Weights of a small class-conditioned image flow-matching model.
Model: 13.3M parameters, arch unet, norm groupnorm, widths [96, 192, 192, 192].
Rows from block 4, named by matrix and row number. Rows with one number belong to one channel. Each number is 500 + 25 x the weight over the matrix's rms, rounded and kept within 0 to 999. All counts start at 0. Numbers have three digits each.
# convs0: first 3x3 conv (model.enc.2.0.convs.0.weight, 192x192x3x3), inputs 170-179, a 3x3 kernel for each
# convs1: second 3x3 conv (model.enc.2.0.convs.1.weight, 192x192x3x3, transposed), outputs 170-179, a 3x3 kernel for each
convs0.66:506515523511503502529497487522514526528518527503475511537532535487482478516498493523516500498496485489495522472483493516510508546541490499517505480480496506462466506524523510509508482519514471509528525510488507515497532528527489477488562555499481475492503491496479488490
convs1.66:511523504532515487491479490456463465443498485439493500447470482480476474510526511477488494500492512507475499504513481487494487475488487482470483461472455516525509459488457444478442471497490463438474508506517483485485472489506474448485467465462472484432503549508497475443
convs0.67:495506482499504503482505454475487530505515521533481506463497475480492491494521494514514471521499482529500535499496516530523515509526487494505511507494538454499519514506500475462472511479480457528497506526466509493473508534500509499497485465501490500485496528492498547489
convs1.67:557516537539516502485480465467489486485508472494504475490493470491493498486517497459482474510472507476479513516482476512495481528500493461508488504458503477478482493461466499475479475496462539511544489485490519520505523519536477494510475488502467468504475486507474494501
convs0.68:463476465486486482491491479504495473519517504518516519529509497521501448495508454506513492509502493495524493557515487527502496511479503495483526487483502484476477521541507511509496490490519498531509553520516518496513516494505484500498510495478489481489467506533474502545
convs1.68:512478466509522480543474469531519493479486523483457483543514445558533441524527432460510551481510553457507559516498565502479505435414453457504526489487480498480457477500507497539508485510492516476465517529513521467479535484454521505451524484489499543525506525538479465466
convs0.69:479474477518500489486492505467521536514522516505514507487504513520525520500512483502479536491481536548519513528500467520486479525482493507507490510476463467482491527483511504475501468481540507512526481488500486500514480505525512527524519522526505518545529487522510517538
convs1.69:492494497503493508500504543481495482493465495474499487449485486489511458500464504500509498477516497522496493497485508514480507476478471512484535501497532504472512519530517455480485499488488510507510490496520502517495521498519507545532542521538543509531483487475488459508
convs0.70:496497492476485499493493481508505534496500470501517519498510491478465529487498491485478473498490525480526518479493507482531529477537508478482471472491496526504489506496504514471436482467437524528497515518512511516522513495501477465476498472476514494502529514476535512498
convs1.70:511527505513543536455491490529488516489495506535529480522513501519496452507472489506528523494543500485470447504496485488489486489483479516528483489474496507511481505498498482510515484508515495470474510509475512475494512488474534504540522494490540486538486480500497476476
convs0.71:501483504509503494505511495497485487456466478489497429473450482455483502505496511493502494482491520508486497475484457508512458499489473496476487464458480507476470511511507476483470462477502499464448459444451501482499530508527450468499491474535480494467494508479510515515
convs1.71:486481481482461495507490476499498526477494466543539527487453497486518517489482508497482472541522537477431473478501508483506499515490520519490553485467492505538511531513527525514516510505508468473467462474476482460457518484496449474518493506478517500492512508494500488449
convs0.72:488483470491507492475517525504519506493537523481523519503481510451471480499505504533532494498521512518515490464475503497506519478498544508467539517452519487493508484486476506511511522529514440511485488509526510507515564560504512492467524512503461482467496514473484492507
convs1.72:504453479508514518511478499539520505529499469522486476486528480506574563491447475489495479528509525536513517508473502501488476494514482486533520467508496485505547512526492499486503500507518493498474536527533504542508520493510498553563519490512508520540485498500465464443
convs0.73:503515519506506524512523505514527519527515490520499525490483502495496512484498471533506520497497477489500512522501542481496529504494502519466518516504508468521498543510557510489516502495520510500499511511519504509474477501488492516544489545532483513499509512509481488492
convs1.73:521503499495505488468481483526482495501516504498480499492521510502514497534538568535503487487511473520481486487554509500523483496522489513526441512525474528523461509516481510490508522563510470506466469536498473480476511479486482533491517498508475497497507460485473476515
convs0.74:536550492519532490542567520506522488538519532539534524516461513504496501491501482517483477487474478484483507517511517507501487515498524509501464499532504527548478552530506550565541539566534473438511496493500452455464490460459507504470527519531490492498465492488489502467
convs1.74:506540526517528527523525522450478494533495508474497493469488492478437498474483490501494429493494503512537488476525512477543497483499529487525536463476486479530554520504476480468485499516469468526535433472503452503495550544477488533513543583503509499473474480479495466463
convs0.75:524495486544518522509504512474461518455525520472476445514502490496500492493501491484493492486528516521516523496487479510518509503515506481476455509514497541496499511507461526516497482495480507500485457520485518509527494490525513492508520518499488523514500463490491499475
convs1.75:491507527479474455469474467555492476521492518543518509507487490507537533495465469511499510501522490449486488470465471488472506486478470517527529498528532504502528527533509549519527513545521504535517500486498558588538487492522528482480495533538478503451546534507533576510
convs0.76:504514479503510467501501496544490504505479502476505512522500470521494500510471526495484491534500503497509500447491506437515514465543459496474512485487497492479517468479490481515493486527528580493511548486534536496569532501515550499497522493528506509493514486505505489496
convs1.76:503528513503525508493537502531510466483507476491521508489458502452505471502493511533485523461520502505504516484518533478511533513498510503502503479509500523506502505496487522531493520500497463490487486515514487489506514509502484500491509535464511522494501496495525497483
convs0.77:502480508505528478504498476505474519547522496503553476487533501487530477505532497484523491509509496512506474493506493494491473470496509520499494505483463521532510511507516502489504500484430511486452513463471497468492471464516493495505486459494521499468517503495513515492
convs1.77:491482491499464472466467482497487456497465446527488495506518543506508516520488540544478512534493515534503515470511480505542551542497507542506495510499486523515500539493479527501457523530489494459468504449493500478491498503506493545522522490493460443508473488484499493506
convs0.78:530530522535522535503515502510550526510511540504495474507527502474511514459463526484506530532498524461492513517477478520518485505511511495540512502553499512503503478484493517492479489478482508473450487482448496521490465488541486510513442444474546502485527526483510499468
convs1.78:522494485503492503541513521473514510503495490474478480472470484472475476513494489487523482471456501477496507492496498501475463525503491512539556533536525477495526528546539489504478493471476497491482520498532489467498524510499503464516500493500539525558499482506510484527
convs0.79:490483512483494530516521481521501483505470514518500495482488527465488519508469487534522517474533486496478487515538489534507500527509476495496494484449520477559472487493500480489498528511467502465482497461503500499461525466513491481456543490521542512470509494515511478476
convs1.79:462513488513485525497572490518483503494489464477485519512490542503544505479495562454474464506462483500476503461500460496506504538484476490551471510483538497530494516543508538536532511527507495501506512485516522523533509442521490506450546496484515458485530498524461494521
convs0.80:433484496497489507499481507500473519498514511487517499502504508490495465492482484501507496451482447504512503481497486477506498482495495521517525484500487484481493502502489535553512572516470481500510524542517491526496498509500501476499518488519477484470479468516504487484
convs1.80:506535531533541519499516522478515494523518521512512503477498497487498514500534492488488478491477487480509492520485476520494507508481476532527452508501523521500508494530502528531556515527512485497495500527482476485490498511496506537504501528506518522501520502508480483449
convs0.81:475504495511491518511482507557541489559549516553568497519474499528495531478494564490446513504507503453482468465464500509503490448503482455497468518491504549527502494472523522511497509496496496506546449484512490472483506521520482512502485472458476522495480511491503475511
convs1.81:526513512514508487526509522512485510501493507486477489505487491496457501518468460514510498484499483480512521466476490500484501492481488524529525492511489475487525505482498499471480505467465522516485473481494497522501506512515483486506511486500529490526497491502505466490
convs0.82:552512524490509477551510521495521475474506511493473520482460495501506494497504502485504500490525513493518467520505518525476466524501499493529505481533465519486543492471480506470498461495475470481498504482498496515488541502528498509529507523511516474478501494516488499481
convs1.82:521515495489517468515473503526478488496512489523527476470496494512487537454480510501498519504504532514546536488495477511516488481492486527497531477486502506473502510523485524481485481484501496525508498499467464483475487518479532502525485490500495518507511529541486524528
convs0.83:465486495490515518497482497501507507497525501484476473516499543492455498506476526473503518491478522502477517478514490516530482499526533522509500510494493496494542530512512505529525474494497470497532494516490497537531481497480505507501491445467507520547509479530536513507
convs1.83:501517485478491498505551526483489487495483502487505519525530503491479467487509479510500491504527521500505542452481517512484513517504485536512534507539513527515497449506477485478458506514515517516549499499517514519511482490507505487478513489508484462510455484517459469495
convs0.84:462493504487477475511470519486479503479465494524460486502513455478465461491490493506515505507502490497528530544526533496506510501521516467481486475507491494463505524527542514525510480478504498523502525517505505523507470487489534479510476518482493499479516511491492479517
convs1.84:494518516496509503495491500492494486487500501486495509492493489498528503496499485483477496485483498474497500519496505508476492517482481512515485519502504529509536487512498454481486461468505491508523499515504513524513512535502502498510492490485507506490510476500489484456
convs0.85:521478528471467502482489477503483534507483503505492529469469541496491544498504460468478472509482516518478475474502507533488534496498517499482492500476504516514537502484512519505512514517502484454469524488499515521509474489479463498494515485492498451504509496508494505531
convs1.85:480495472526497494492499502499489434520499502484484517495511553494498458510541495513510550508497525506520512500505491548514514481468451477491456513473504516485463434490506476501511463504489513500473518561512495530530542543516491501486501496503532517518493460535516497525
convs0.86:503504514506489511535516518499489536499513501525508471508529489472507474479494454521507467510494522484481487479482495525503519517519533480494490482469459511491526559518491499485485492468458495474449499489501484480503488509497477479490523502508488484523474472513521505501
convs1.86:520515521516487486479466493489498485499474487509499505511478493482501544490482478480488479476499482489509482499524513481480503502516518506503487509508493507530518503492474504507501475513482510506512510511508530530519521491508504502516494486492529494469517519493487514477
convs0.87:498467490490468482506460491514480470451468487520506483519527547534532522544532525475459491486474514490482452483500519479498500493515529516481516464509506509471502535520516546548498478504470517498525504523531508509514485510504520476485479512492518513485507489459515500482
convs1.87:484470466479474491528515510500495497485457519492440516482413524458524499492494492601540544491501495527516498491504569507465532545486500469483529489497459465486498485494573491509548539477549520520481553529527524519536501505496530471525498536513515506497534481473502476506
convs0.88:553537540513521513515485520479507466449472493506453488484487464462450479475433453546512515489501483498499481512507511519529528507527548501481517496485498468480486490490519491512524516513523540534499499533511495495474475465477480483462455474469495494497531505494504494502
convs1.88:463529517468557525499507493511479487437456456451492466511482443542513471494476501519490498527533539571524541454465502511516496524490488484469514501494475471401462474516495430448439431512524459480461453545533410508468465478509468510483495499531461487479512503486507554516
convs0.89:488482517492462489491481497512501483494475489521504535500501518494474523474467505514531522511499532492501512488516534499487522502512510495493515466484505472507533532505478564533497550534488478483499498502522505491520479476469486500477472487491500499499491493492504511506
convs1.89:481496505475506521503510525457478488458495480503501480527503473505510509536500504470500521493503495475484485512535493494502522497521505489517529492486522506496488467481504484485506517506503470490504477520545495505516508478470513500492497472499512508531516492513554521509
convs0.90:473493493495481486529514492496509525507498500498486500489481471517498517491483494514507489488495508487471469494516504463515525474497498508519502498487485510491474563558543534530518515494497478491504474485528495526510509503505492516516494498510435472519450488514476506522
convs1.90:499499490498497496501502518504506496500493488521476508495495483483488484495524505480479478479496479497511463531521509509497496512489479509510491536524516497530517504508510502488503475510510506500537519511495507515543516496483527497513547500518516539524488514503507513491
convs0.91:511486470504490509507472495459476459491508478529520483524476446495477467499513518489489483502513506485521508476503527486503540458506544540514498501502497466478458470484460496510475537516505496488472506486462503505473494521492493479483512502466482483493482485483513509495
convs1.91:517504499533500518509510513465465514510512539460474463473586556536521546521612554448470530483455465463437457467483497484527563478519511565519492538563539505527486540504528505460467503426452499549553529513506500533503495449445462463445520474509500484511463460477434465489
convs0.92:527508534505482492513492480502490507516511528522494489477499495497507497487503492476485477522513502518492500543527521522485487516513515501497499500485485488495490498509498491506519481522512545503528475473501514493486501499488523505489506517468525512506500493499492506523
convs1.92:476508497498503511507521543465489474444486483475488462498488500512505488487489487474504499486497500477488481510508503513525525483512529493521525469473504477487510472491492476495502464481473457491498472497510472484499500486487511506503491492509470503503489482493467486496
convs0.93:497498523490488477519511466473473513504525499489532514499482493458480528482488486454472509501492508450494500495507508498506497517497494523472513543499479485476472508500485509483476478487465494494550491514516513481481529531491517510495509490483491498478473492494475476491
convs1.93:483479482531488520491527511495486502505508539522502521535529481515512493541552525511505518478503485504504499523506522539503530527484500511488498493469513521512474496502491483488524489485523500499464510529500520524487530511509510504487509516496459521511506471511479502489
convs0.94:480465494471485494503495502520504480536488513495488488487542513485521472483476496528455468518490448505500488523507491507483507607532549504514571517473518537527495511502518517509515488493465487513529496479545476487512516534496504525506490520523508505500474496514500499497
convs1.94:515508515495527499541500524517497486507515498482504498475494502511452533504498503475484496529516532492504492510521507483493478485514541490485496519498498514504471467487468517496511479501496529507509529535498551525547531528492483510514525455482542510510486482519521495503
convs0.95:478465485483491498509519519502518515514489516501517506496509531486510509497481495501484473506494474489480512503503487502472511557528529502506537489537510483515484502499512499510524509546534472493495479503518488482491508520520505517539516486476495503484501487499562488511
convs1.95:488535545501522510518532514501469488468454458501465500494489498499475465482463465475477510473478523445476512506483500543531547526479488492475493500508496487485488504456462524476475515488519489516557509500497517542498443479445486464455496521449493485413470537474500520473
convs0.96:482483494497484510488492490530490527549491523504507530574516475518491488502486472521517504509518514500479504499526498522523525505495517499516514463487508486513515526513554491480531484494512505502525503507519490489450491483504455477504435478511490504488492488481528511477
convs1.96:498508512492513538456487500519509510515486471499476463468486489512503466501478477495510492489494515503487480485503490492517488480502469508514469507515482494487500491485463476472507487488476486489498474477478474510488497472526481486506508505545532492487507499489502493474
convs0.97:483486484483489451545535505532541533532537525549542561547498514516489531521523518495513532479512532485486507502489478545528499522541485517530541500471474489553493516521539468464506432451476457481479506482502503473506545542533547549504524510526492496485500501500533506501
convs1.97:479484532464485475461428473503455484464458462488537505517483495458459517525505473442503509544525496560482496443499539483496467472545509482547471504545548499512494409420464484487477491503545529479508457461447588571572515552531463518521438461468489493489499481455508537500
convs0.98:483484493488486521502494506456465541526534523476460517516497499536483501492485510502528503502517489500507510466475457445455456470450456499465467500560552492491488491514502516519493527547496498488473503483462485497484459482481514507508498474444497457479496504486515497496
convs1.98:467493474518597543560555528515487479491506508532513498465446444481435454458477536520499515421428500463523532465499535459473519536477534480499515478525445471507549463528548537509428515518485439428507484525522457442446518522470467450405503523483519547492489449450467508487
convs0.99:484479515482496492482528477496489528479521502492507454530482518500477530480491506471478510467491491495488500495476478488478512507484520508510562512467514512493507512531539488492513480507506496508471503493486546486524510497488509476465484481469483481485485481485493511514
convs1.99:499519532503504519470489488526511465515515494497496493494482520463513527505485511501493489501483514533486505499530506512521514490509507499488495483492486504471470495496519498486488503512484460457489488494523495482507514492521494490517484496521542493508515481499540507506
convs0.100:483513482495493509509523534516532491522491463453466521535505466540521490494470520499482514510517515509532465448464491451490494501520499517535484533525498458459527515514472554520465512494464469502498440464463521464490488511490496498497483499481533475497508477483533506509
convs1.100:481496492505529486499456509508475481521500517522522494513499440538464511541579457488513481496460499489443491499518536541508487523550527515492470507485443520462473537535561535552539576516541492497507529520588548541539483464505528535538504470532514481534526476525560566584
convs0.101:522491484467467469484477477508526518499493497504498520518516533507519481495486479490505475512482490503480490523459486501466473525483512490484488495512511507524513516521488509492477502485501479473505462473477503502506523525555457480486478492489466482486488469507474505494
convs1.101:490496518503509498494476480483505527506515525510531527508484501511523507525495489492480484507485503505484488487503492501508488552557529500480519471499531506503509474482482501499511510495553506517509504491498487492498503527501533521515446464468504513505512522505509517475
convs0.102:490506480500522513526510510522517489483498503460471515497470464512500470494471443546531491505509482484522502491490499506476465539513462506483500493473464541512468503465489487455481484462510511476465548497504475476471496496491511484520507519540492501520465500475487502463
convs1.102:499452483534497498518501507479491516479495519429477502548547542516499502482483476495515516464497505466523541504508516521534561489472509482474470503504502475491505513500468532519545508503527451490516485477522495460454508529490524471468465444457562532538527520519511486502
convs0.103:490488498484515491538503508517471507506469518500522500489496475495498512515519533476492501494468481525501496508511539508508497503526512537503524496528526556517528470507495523480489504478510470452472459505511498538528489498495506507507497484523493509490469510493497490514
convs1.103:523528496510506527505519485490486485484497500490516505471494489496511481512508510497482501497529514505515507504503511498500515509525506467484502462505492459504543514496502496489473488499499526515500517510506516514478504508495498482502491484466499502509497498501490471528
convs0.104:501480475496506453515499501491523503516508512509519515505468481476475465462467468492508493522491506519492484515504494478519476529511496471492500476509482480493468440444479452477496473449468531523514555546537513509550522520487504515474514488506461494476488498445502497493
convs1.104:491512542530521532511513510511510503497537491514503477524543494517515496490509543507496480502531516491511510506527508512536494502502508495515513491503497493502502457476492467494475491498472479494496496494505515509519485481503497494497503484518506510506483488497504513500
convs0.105:477487484469466463476488457485480492485508478458472485463499489476481500512549512499526503527493497483516510492477504529532559528526512472513481490531518503530495515489495528500493523491506452470481458485503452488482470471481452460426471500484490503496482500488480521523
convs1.105:523474520507490484519497476480486516494516518499490491505487492513519549508521487478484462515510539487482482489493493511498473528514491490478531460490494451464481517512529544485499496512519487520521503492509511496495500507501496519467492515516482470488487497509486510490
convs0.106:520506519499469490533507505519501527528503567490474504502522479528502484490458471506517486487518496514528523510500444486469461521460471512486461495507482444476475503492514489523518473516523537491508507510487505529511536506509513554521463527530485505497528469490513503522
convs1.106:489528552558529538486500515500499496496490534470507476484517482519503498506505475490475511489483471487495485529538494502509529486518495516524487530477514509505499456495483486470503485474489502465486489521482480480485505483468494517468468455475465487482499520528451495474
convs0.107:523517522517517507492476505475485518509505514524495468523510453514489484531515477499511511499523508500497484488497476503485514484466499510514508457447480477451445485495479514496464544502493534523514494477521515516542481521496512500499477494484537498500508523485525501516
convs1.107:490483489521512521506504507465449497478485484481490487505500497495528543496476503486475491533505509483501509499487489489496520491493487509464456535499468521485468534504486519466462470452505537511496522493483531520531525514514519481479524534480518469512512521507512503450
convs0.108:519496493506499500494514500476467498503473497508492442499515489462478505512502505472478459491515534507521487480468480477489493483484502495480482503474486488485510504499483491491483496556547556522507508503504482463486495478494481459464487471484495524488485472494473531503
convs1.108:493510507536528524503526483516530497502482511492497497496504489483520483491506506476473482490511473505519463519539483508508492525530504504524495500495468513511489478492455468506491513507494488486456505492493523518497501498501485473456502503489507470488511517495515506504
convs0.109:477484486494502500518543533536510492488484478517497481521537563506537506499484524508513481499498476488485484534553546493525496454550502528537521503512515526525579505515495508500503518494518488519496499520480503522467498477503499514499518516507512498520475470492481537512
convs1.109:545506515532504504496507500488513501490481470540520488503497475465527547535490466537525515508536537503509520487486476496484520550521512453489476484481536472513497458484488466502498474496505497528503518531509494564492512474532497460482423485498506499460514495465534547500
convs0.110:440459492492463485457458475481500473491470486480493500486486502471479484498479498480472509490499523502474520496479525502506503519493496506489505527495497516484509476472502486488487499498477512461489512490534508503493511483501481512500498497495466491530486499531481520489
convs1.110:515512522507525491508492499493479458508521499479491500479528496501506498494511472483499497501513511495497506488519506466496500461479495514526493499515496499499492488539520506505506480495495506493520496496483542530523499528514482522518457455491511487497505494484507512492
convs0.111:483499466490473476496509474531516495471493471516495499504470505534461516474512505505529478488473534498478504501505515491463503470502486495516477488510511538448483463485504493507494514506513555489523508477495498447519529463495541506487527490503532476518451510512501485471
convs1.111:516521519491493487493499501481490506511506482501489491518483490517505557550508482495533494493551517500524491504501494509477485531538514516514515496508524529486476459493462461489479478481486517519513502499510521524502487489523511471530452497532500465515478491509508473493
convs0.112:501512473504503496486514499506502465457465463479504478486510489516508494515516515506467498486478456469484470475551524510510521502522487519546526457499492514491482502488478516531494504490470463489543500502529512510529497477510520494475500512512496488498511502526539493518
convs1.112:499515483515487515466493500500501500490504533520467495518504467532477459504474499542539511507516465514542514516505491468496460502475493477479538471479510481475545483537485515471510517517456482490482550554545454471476518511508526530487493486488529529493479507488474488487
convs0.113:468482492472511534484481473504513506473515454475484490472531478467512497524544485493541530497520503508537499499469516475483488491477517523485478484493511485490482509505527488480526492502468507498509513508548460455463505492485486483486500493517478499488514486487500471480
convs1.113:497528513509496488523491552571537526485477467517499516514480491507484531425458520439489457537517490469489484473496508510517520513489531467562473530494549489472510457414472485414475452446470479492476482490472500520533509502503476449444550508537510506424538471489542481507
convs0.114:464474544478495511496508506497474522481497490484491520491486518488474514482471498476472490512478491511479480488472543515482520504489529493500508497472533581498514496457457533520516535517483518501496508527530531527522459478451469484455474490468486507490546522504522549511
convs1.114:488514463544532518501513482493492492471497499479506477502507489523514508493529518518477457476509437510477467465525513485506492482515500529510534506486492543507518514515519491489502518529520504486482520518510525487536512526533501514542475502526474513491515454486498491503
convs0.115:516510487485482479504488475509514546503511536507521539459482505513499525499499486546504506521510497495488492542526506519497483529508475524513484525523471521520495537527511513501494501500523518526505514488503494504501505478469495498484466463465520515513488475484495486487
convs1.115:538573540524517539470495510475520489464504492510497495549498514493472516473477502483480454524523510492496480528530468467516479485548519475480515489477529470478522472501496515537483504482489445468458472497493479468484451435437476452475483463495495507505520540516536540514
convs0.116:485488506500487510474479492486473474507465496478460483479479520470463489512517516502509523483523481477511501519562537494502484502473471499511492518506509513532544494502493493476471484512467454506503516491541466496495487493471463485478511530525518504515513496507493504529
convs1.116:500523518481526525492518505486498511472497503482500463494504487491493481510497528500524517487538520498518506500469494524514521537502537499491498486477508500467512486487484469497487480491484519520507509498507526530524472498490487511517485513524475508488481515461492507513
convs0.117:513520502510512484513516491529488535516496492550520497496513528547516517518508489543505497506496507507491516507545475492530480524518468546507472517524500484498468519551532494517516506507543509470511514508518531508486472514481483481496500497503507503511504497507522496523
convs1.117:450492526479478527459511513506493490501517500465511518559518477523473477542499530516534482480518497463501480456515509481499519503480467499540481521519532488512505466446442487454446506524461509503510541540549534544489488493495533500502509488487511520461534495497540516479
convs0.118:504500494496481515480500545522477520466478494478452492471502491488415472500538482480490494488480479521528479478500480473488475473492492516475482513498500532492524510485512504499448464478470525511503523488478493495477506474495483511517485508521474514474513507492517498483
convs1.118:469526501501453496512557529493522512565515520516502536532539530522522568491520440473472501525481526440492481510474486487474493545531524490507454512513548498455517504546469532534527506524542506557535476469504535526529490476495481506466500488480493496502480532509490523476
convs0.119:482497494519488485512487473497526497521507513489436493483477504504511474459493509493516497509481474499487482492518487502501480483500479499489488472504515473486536501482487473483528470484497487486513473515500483458482507504481488503520484515510501525487538509485501522496
convs1.119:479494492481484463470486467499507504504492516482517513458444501464476476466451470492476490488492483496508496535492502536505529510490518483475476490499496477493508502513488514500515501512500498502510500512501508478462526496544506509530521517501498533500499511504509482463
convs0.120:499507469510513470470480483520513517563529490504463463501494502479484488486487468506457509514470500475498503515518515499498538503476488524507505513534491505486513508504494552534493567538495522517549482505520487492506512500476513502475513515522483521538482506523450482522
convs1.120:522507519522506496512488518480464500509499513507471513515471474546474497495527480498491491471513481476531511487514512487471506515516509509463506527472484507475476501515545501510523524528532470483484471497491478508487498491498485506493499518536476516529478488467484493473
convs0.121:498458465512488492489493461502505449492497488496494505498518472510516492502510514487499518488508515476498519531529481484509526504492530513477472485507476483526494485491462479491469431479524486480519531523530490483539507506510456528513436470493488484492510504520498529502
convs1.121:500486519497507529503512516491481480497497458488557465513520511494485508526541518475515520522509484517520418493501487499529484490559492507510456507517469475511507534484544523458521506506529529473487536464468540500517498500525487505538480437511536509589501518524452474479
convs0.122:569527541506512512495502506510492539482485465454484511496511491514493487519526503489524512483512490510509486478492509523504535525477516482525480524508524487494508464477500468515529486528554490486514506518518506530517508511517506535507501502491508507522483482514473505512
convs1.122:490473466493501497448483473475512479458488528516512494486491471516503501522533484531492484490487508510484458527524505545493508486485521483504490466460520483484453526458554481460495521512496464484488517520534555558547487461491491496490532478518506506540497482492508491525
convs0.123:538531494526495506534485515519456502516506524553490555503522475467491537475485484503496525468504498462491468523501517544512538496519531453474490473488441467500440468506490504524501515496477489485503481496490461490506442465502478487495512524503527504501528524529519507524
convs1.123:476443468508493501535493508531525499535547532493498472510515495507512525513506524483493491506492512505512517460496464513511495462490502501506514490497497521530516459478441504495483510471478550526515557527511510481479517515489534522495486486487465531481451495484468497467
convs0.124:495499517486492490502520475534490486488487477486518495473511498518493478518506495466463457497480479495496466450502506466480501475469468483494484508485530472483483479489481517535531490496504504510506497514482519483474472488471514517485518529500498483505468487458494480479
convs1.124:446503444443493480511537501516522461487501507516476489494497506526513522502517534522470466532497467523490512482518485510553521469477476539585511561547528531516500439457483429466462503492465557522477541524527529503492502501495491484463505489490505507501493517544519507537
convs0.125:504495504494506483479493501479541502497487489486508504519487477540524507492480503451490510516477504527475505485523528474477483512481498523530479472488473494506491497533560524518547483494491516509486514517513501532532514481477486504514509505471533481500505488494503510469
convs1.125:518547514516559495519524498506507523487486519467453490501505476493457496499515512473491481491508481500477507521548496526488507507483505470508493477497485510502425518476493516523487517509483453496443514517518522546493487487494514465512507492506499511562487473536524495502
convs0.126:501523495537520490512504515503532511492493489494531545550516548513517529519522539502508511486512522509526505497530510486535462490490458480518501486480500514543497488482527524506518527483543546523537497483512527515545521503518492504518486488514514534521492532487491497513
convs1.126:495504499491498503507529516488466468513516487479490492452511472507492518460471506491484493477499512483487521503473491507486493486464498507519502519498495522516525505495485512468494517524500482490508487519498507513514505494460457490489515510469516515480500524526513503499
convs0.127:477485484504507512509510487486504472466506488454498506465504453540496475542488494496500467507490476525494494529463469520476464505481486505496514485467527445482488543494508551503504502475484538510512532493490502505486488513451520541520470509489558529545513512531504506519
convs1.127:489464487541506534537500491491549484512522468487480529491539503459481479497508535502500471507483434506587508487522447453528498474489486499527523455528498447499527437482464458439493487452460526480502548515464502524516462544471483544451494521489495522497470451466532485537
convs0.128:489465477467508484467502482472518514477499484481497504468523469479517481498486478514497474520492506487484463497466464529467536513506487485493482470459523435459489505513490517470468520503498504482537493486517536468510509481533505479530514482522463469474498520508487483508
convs1.128:521534549464521505490525499479520533496519494519512491493491469501504503477500484512513517470489502523483536515504538546524564503520519507525546489507529503521521495497512500490479480498508501511521505503521503521498541476490482529511483495496518513488511513501493524496
convs0.129:467460489488484496494477462514486492517498469482478442445441513509479500468448474486501493476470478514470492517506479501500496535539526490461476521499497482528496490496480490495510450469533509468506523450522486470503492483515519504499452473490477497521489481531510500525
convs1.129:515501534519505530519509512518500527496494494503490533541477538471492492518512513508552521500527500519542509514525479484508498509521487459515494499522480464509515501496504487485473465497474520534512509539500505528495493501520511509508476485477513504514507485469528481491
convs0.130:517508484507529489502525485461477510520466474520511512487473475528517508432490481490470522502519496517509535523486477516500480505483500494509499533525497481525519470502516454452492486469523534507511509510565522505550485511532543506518539499499499493487482524514483473518
convs1.130:497488504509528501499520509454500506476485494477501496485507504485498484510481514470491499478461458478499486514536502515502464499523488474470481477495499474497467509499502507533506493505487499482486530514509511504520523496476509495476490481492500493488456496469472477476
convs0.131:502492471507497503497514508451477503502484518476495530491480501506517521475514482501475497499505495502500496484492491481470502442471471471546487475464476448514490440462435468498466477482479507524534499559506496550519478473494471528492485475485524500500547507498486525499
convs1.131:472504526527500508469529504480499500547491512493503526504504525535429493506546511488520580495468509510548521491503516507514502500501497491539456537508560490498486498466475502478518500455500462474486508466459536522540493453535466450439523462496561535529505515515514525505
convs0.132:507481471508501505532495500495476445484476482502515485530521500506509526513516569491518498496495483470458489545505517529484493540498503539523524510490519560524482522538550455491487480504522580504470533578569541533529520500522503491513482537551520506500538544524529508488
convs1.132:538520532497490528493458492489451466463486492447517510533529458493433508487505480471499497501463459531495495499520509473476494419494488536501496526458503518483514439478455488469452486489445543490543551529479566528548516563505498480493495480476452455455486499464403451433
convs0.133:513498510491497516507542483497504483491473469508477472487474484479490550476487525516501516498500490510527501517505487512502497528485480480511492499504500497456483484503492498492508489464475491509502500495509525492554478498468467480495527503505470502488480501503508496462
convs1.133:528516524523555536499496501509489471504494507508508497481513533504480517494519540508496488521515490493495478478506497495518488516538502511481495502479504502465500537516486526489486530523506538512507468501486478457482484510496489478487508506516514476484497490486538512515
convs0.134:508490527501482484542479512511505512538496485451473508509509514508520493480469492531478498525484518511488488524496498509501470461492448483534500516485495458518509513492492497503510501485489471498502471504484470492485495493500495500506488490521494480506484499506511525505
convs1.134:479456537508511525499474512489491516453519463542518482484518489527481543511523521466508482495466519467513524469510490503475486510487536507516497527494537481488505490486481495495498455510482496504503546478549487479491477524497489525472508501511502507529500529472506514465
convs0.135:490507506481499521481505498496531505508492509509529495478506521487535483496455516507499476513483474495461477534483449536461492499423518491478529520505542481525530502489473505482478516526494490497494455464496487482498465484488468499498472480488539500494525470502492497508
convs1.135:505522477521517521489497500498511506479487465494489511549473587517447476526478534527515508528525496494515522538523504496493493535502500517457482473463446474471488509471481470472450484484522527455471534517492530505569452466463520466548519496489536515529519487493599521514
convs0.136:464479459467487492478476493438465538487489521494499536493514471483514510513511485450505501459496492502498490491491463463440441534505455506502534532490520486506519482485486494505505504530541500527529494507547493500523503511542509509523511516504491547522476483489475475492
convs1.136:531494492545489456514513458482536512543540496536555508441479502486485482492509523515540463500506480478493490492555482482504460481544525540547535513504500486488508467453466498483493520518492515454460452425426580514482526527538552550504515509552512547505499474463522515476
convs0.137:500514488529493513467480500483517567485514545473520503494476509470475492493546542529521522503524511525544522522498462505510459481508459467485483490554496499522514506522488498491470494525509520537500527507513537505492504508500480489509502498511519530527543508489525501511
convs1.137:466506570499518511531520505462516498496490479468538519523508523474516463506502519482481507472466466500509482485449478496499509495489506522495527511508510531489505510509489478476474534549477509532559521573526490529504483478492478474507495480490460497482495479491500478481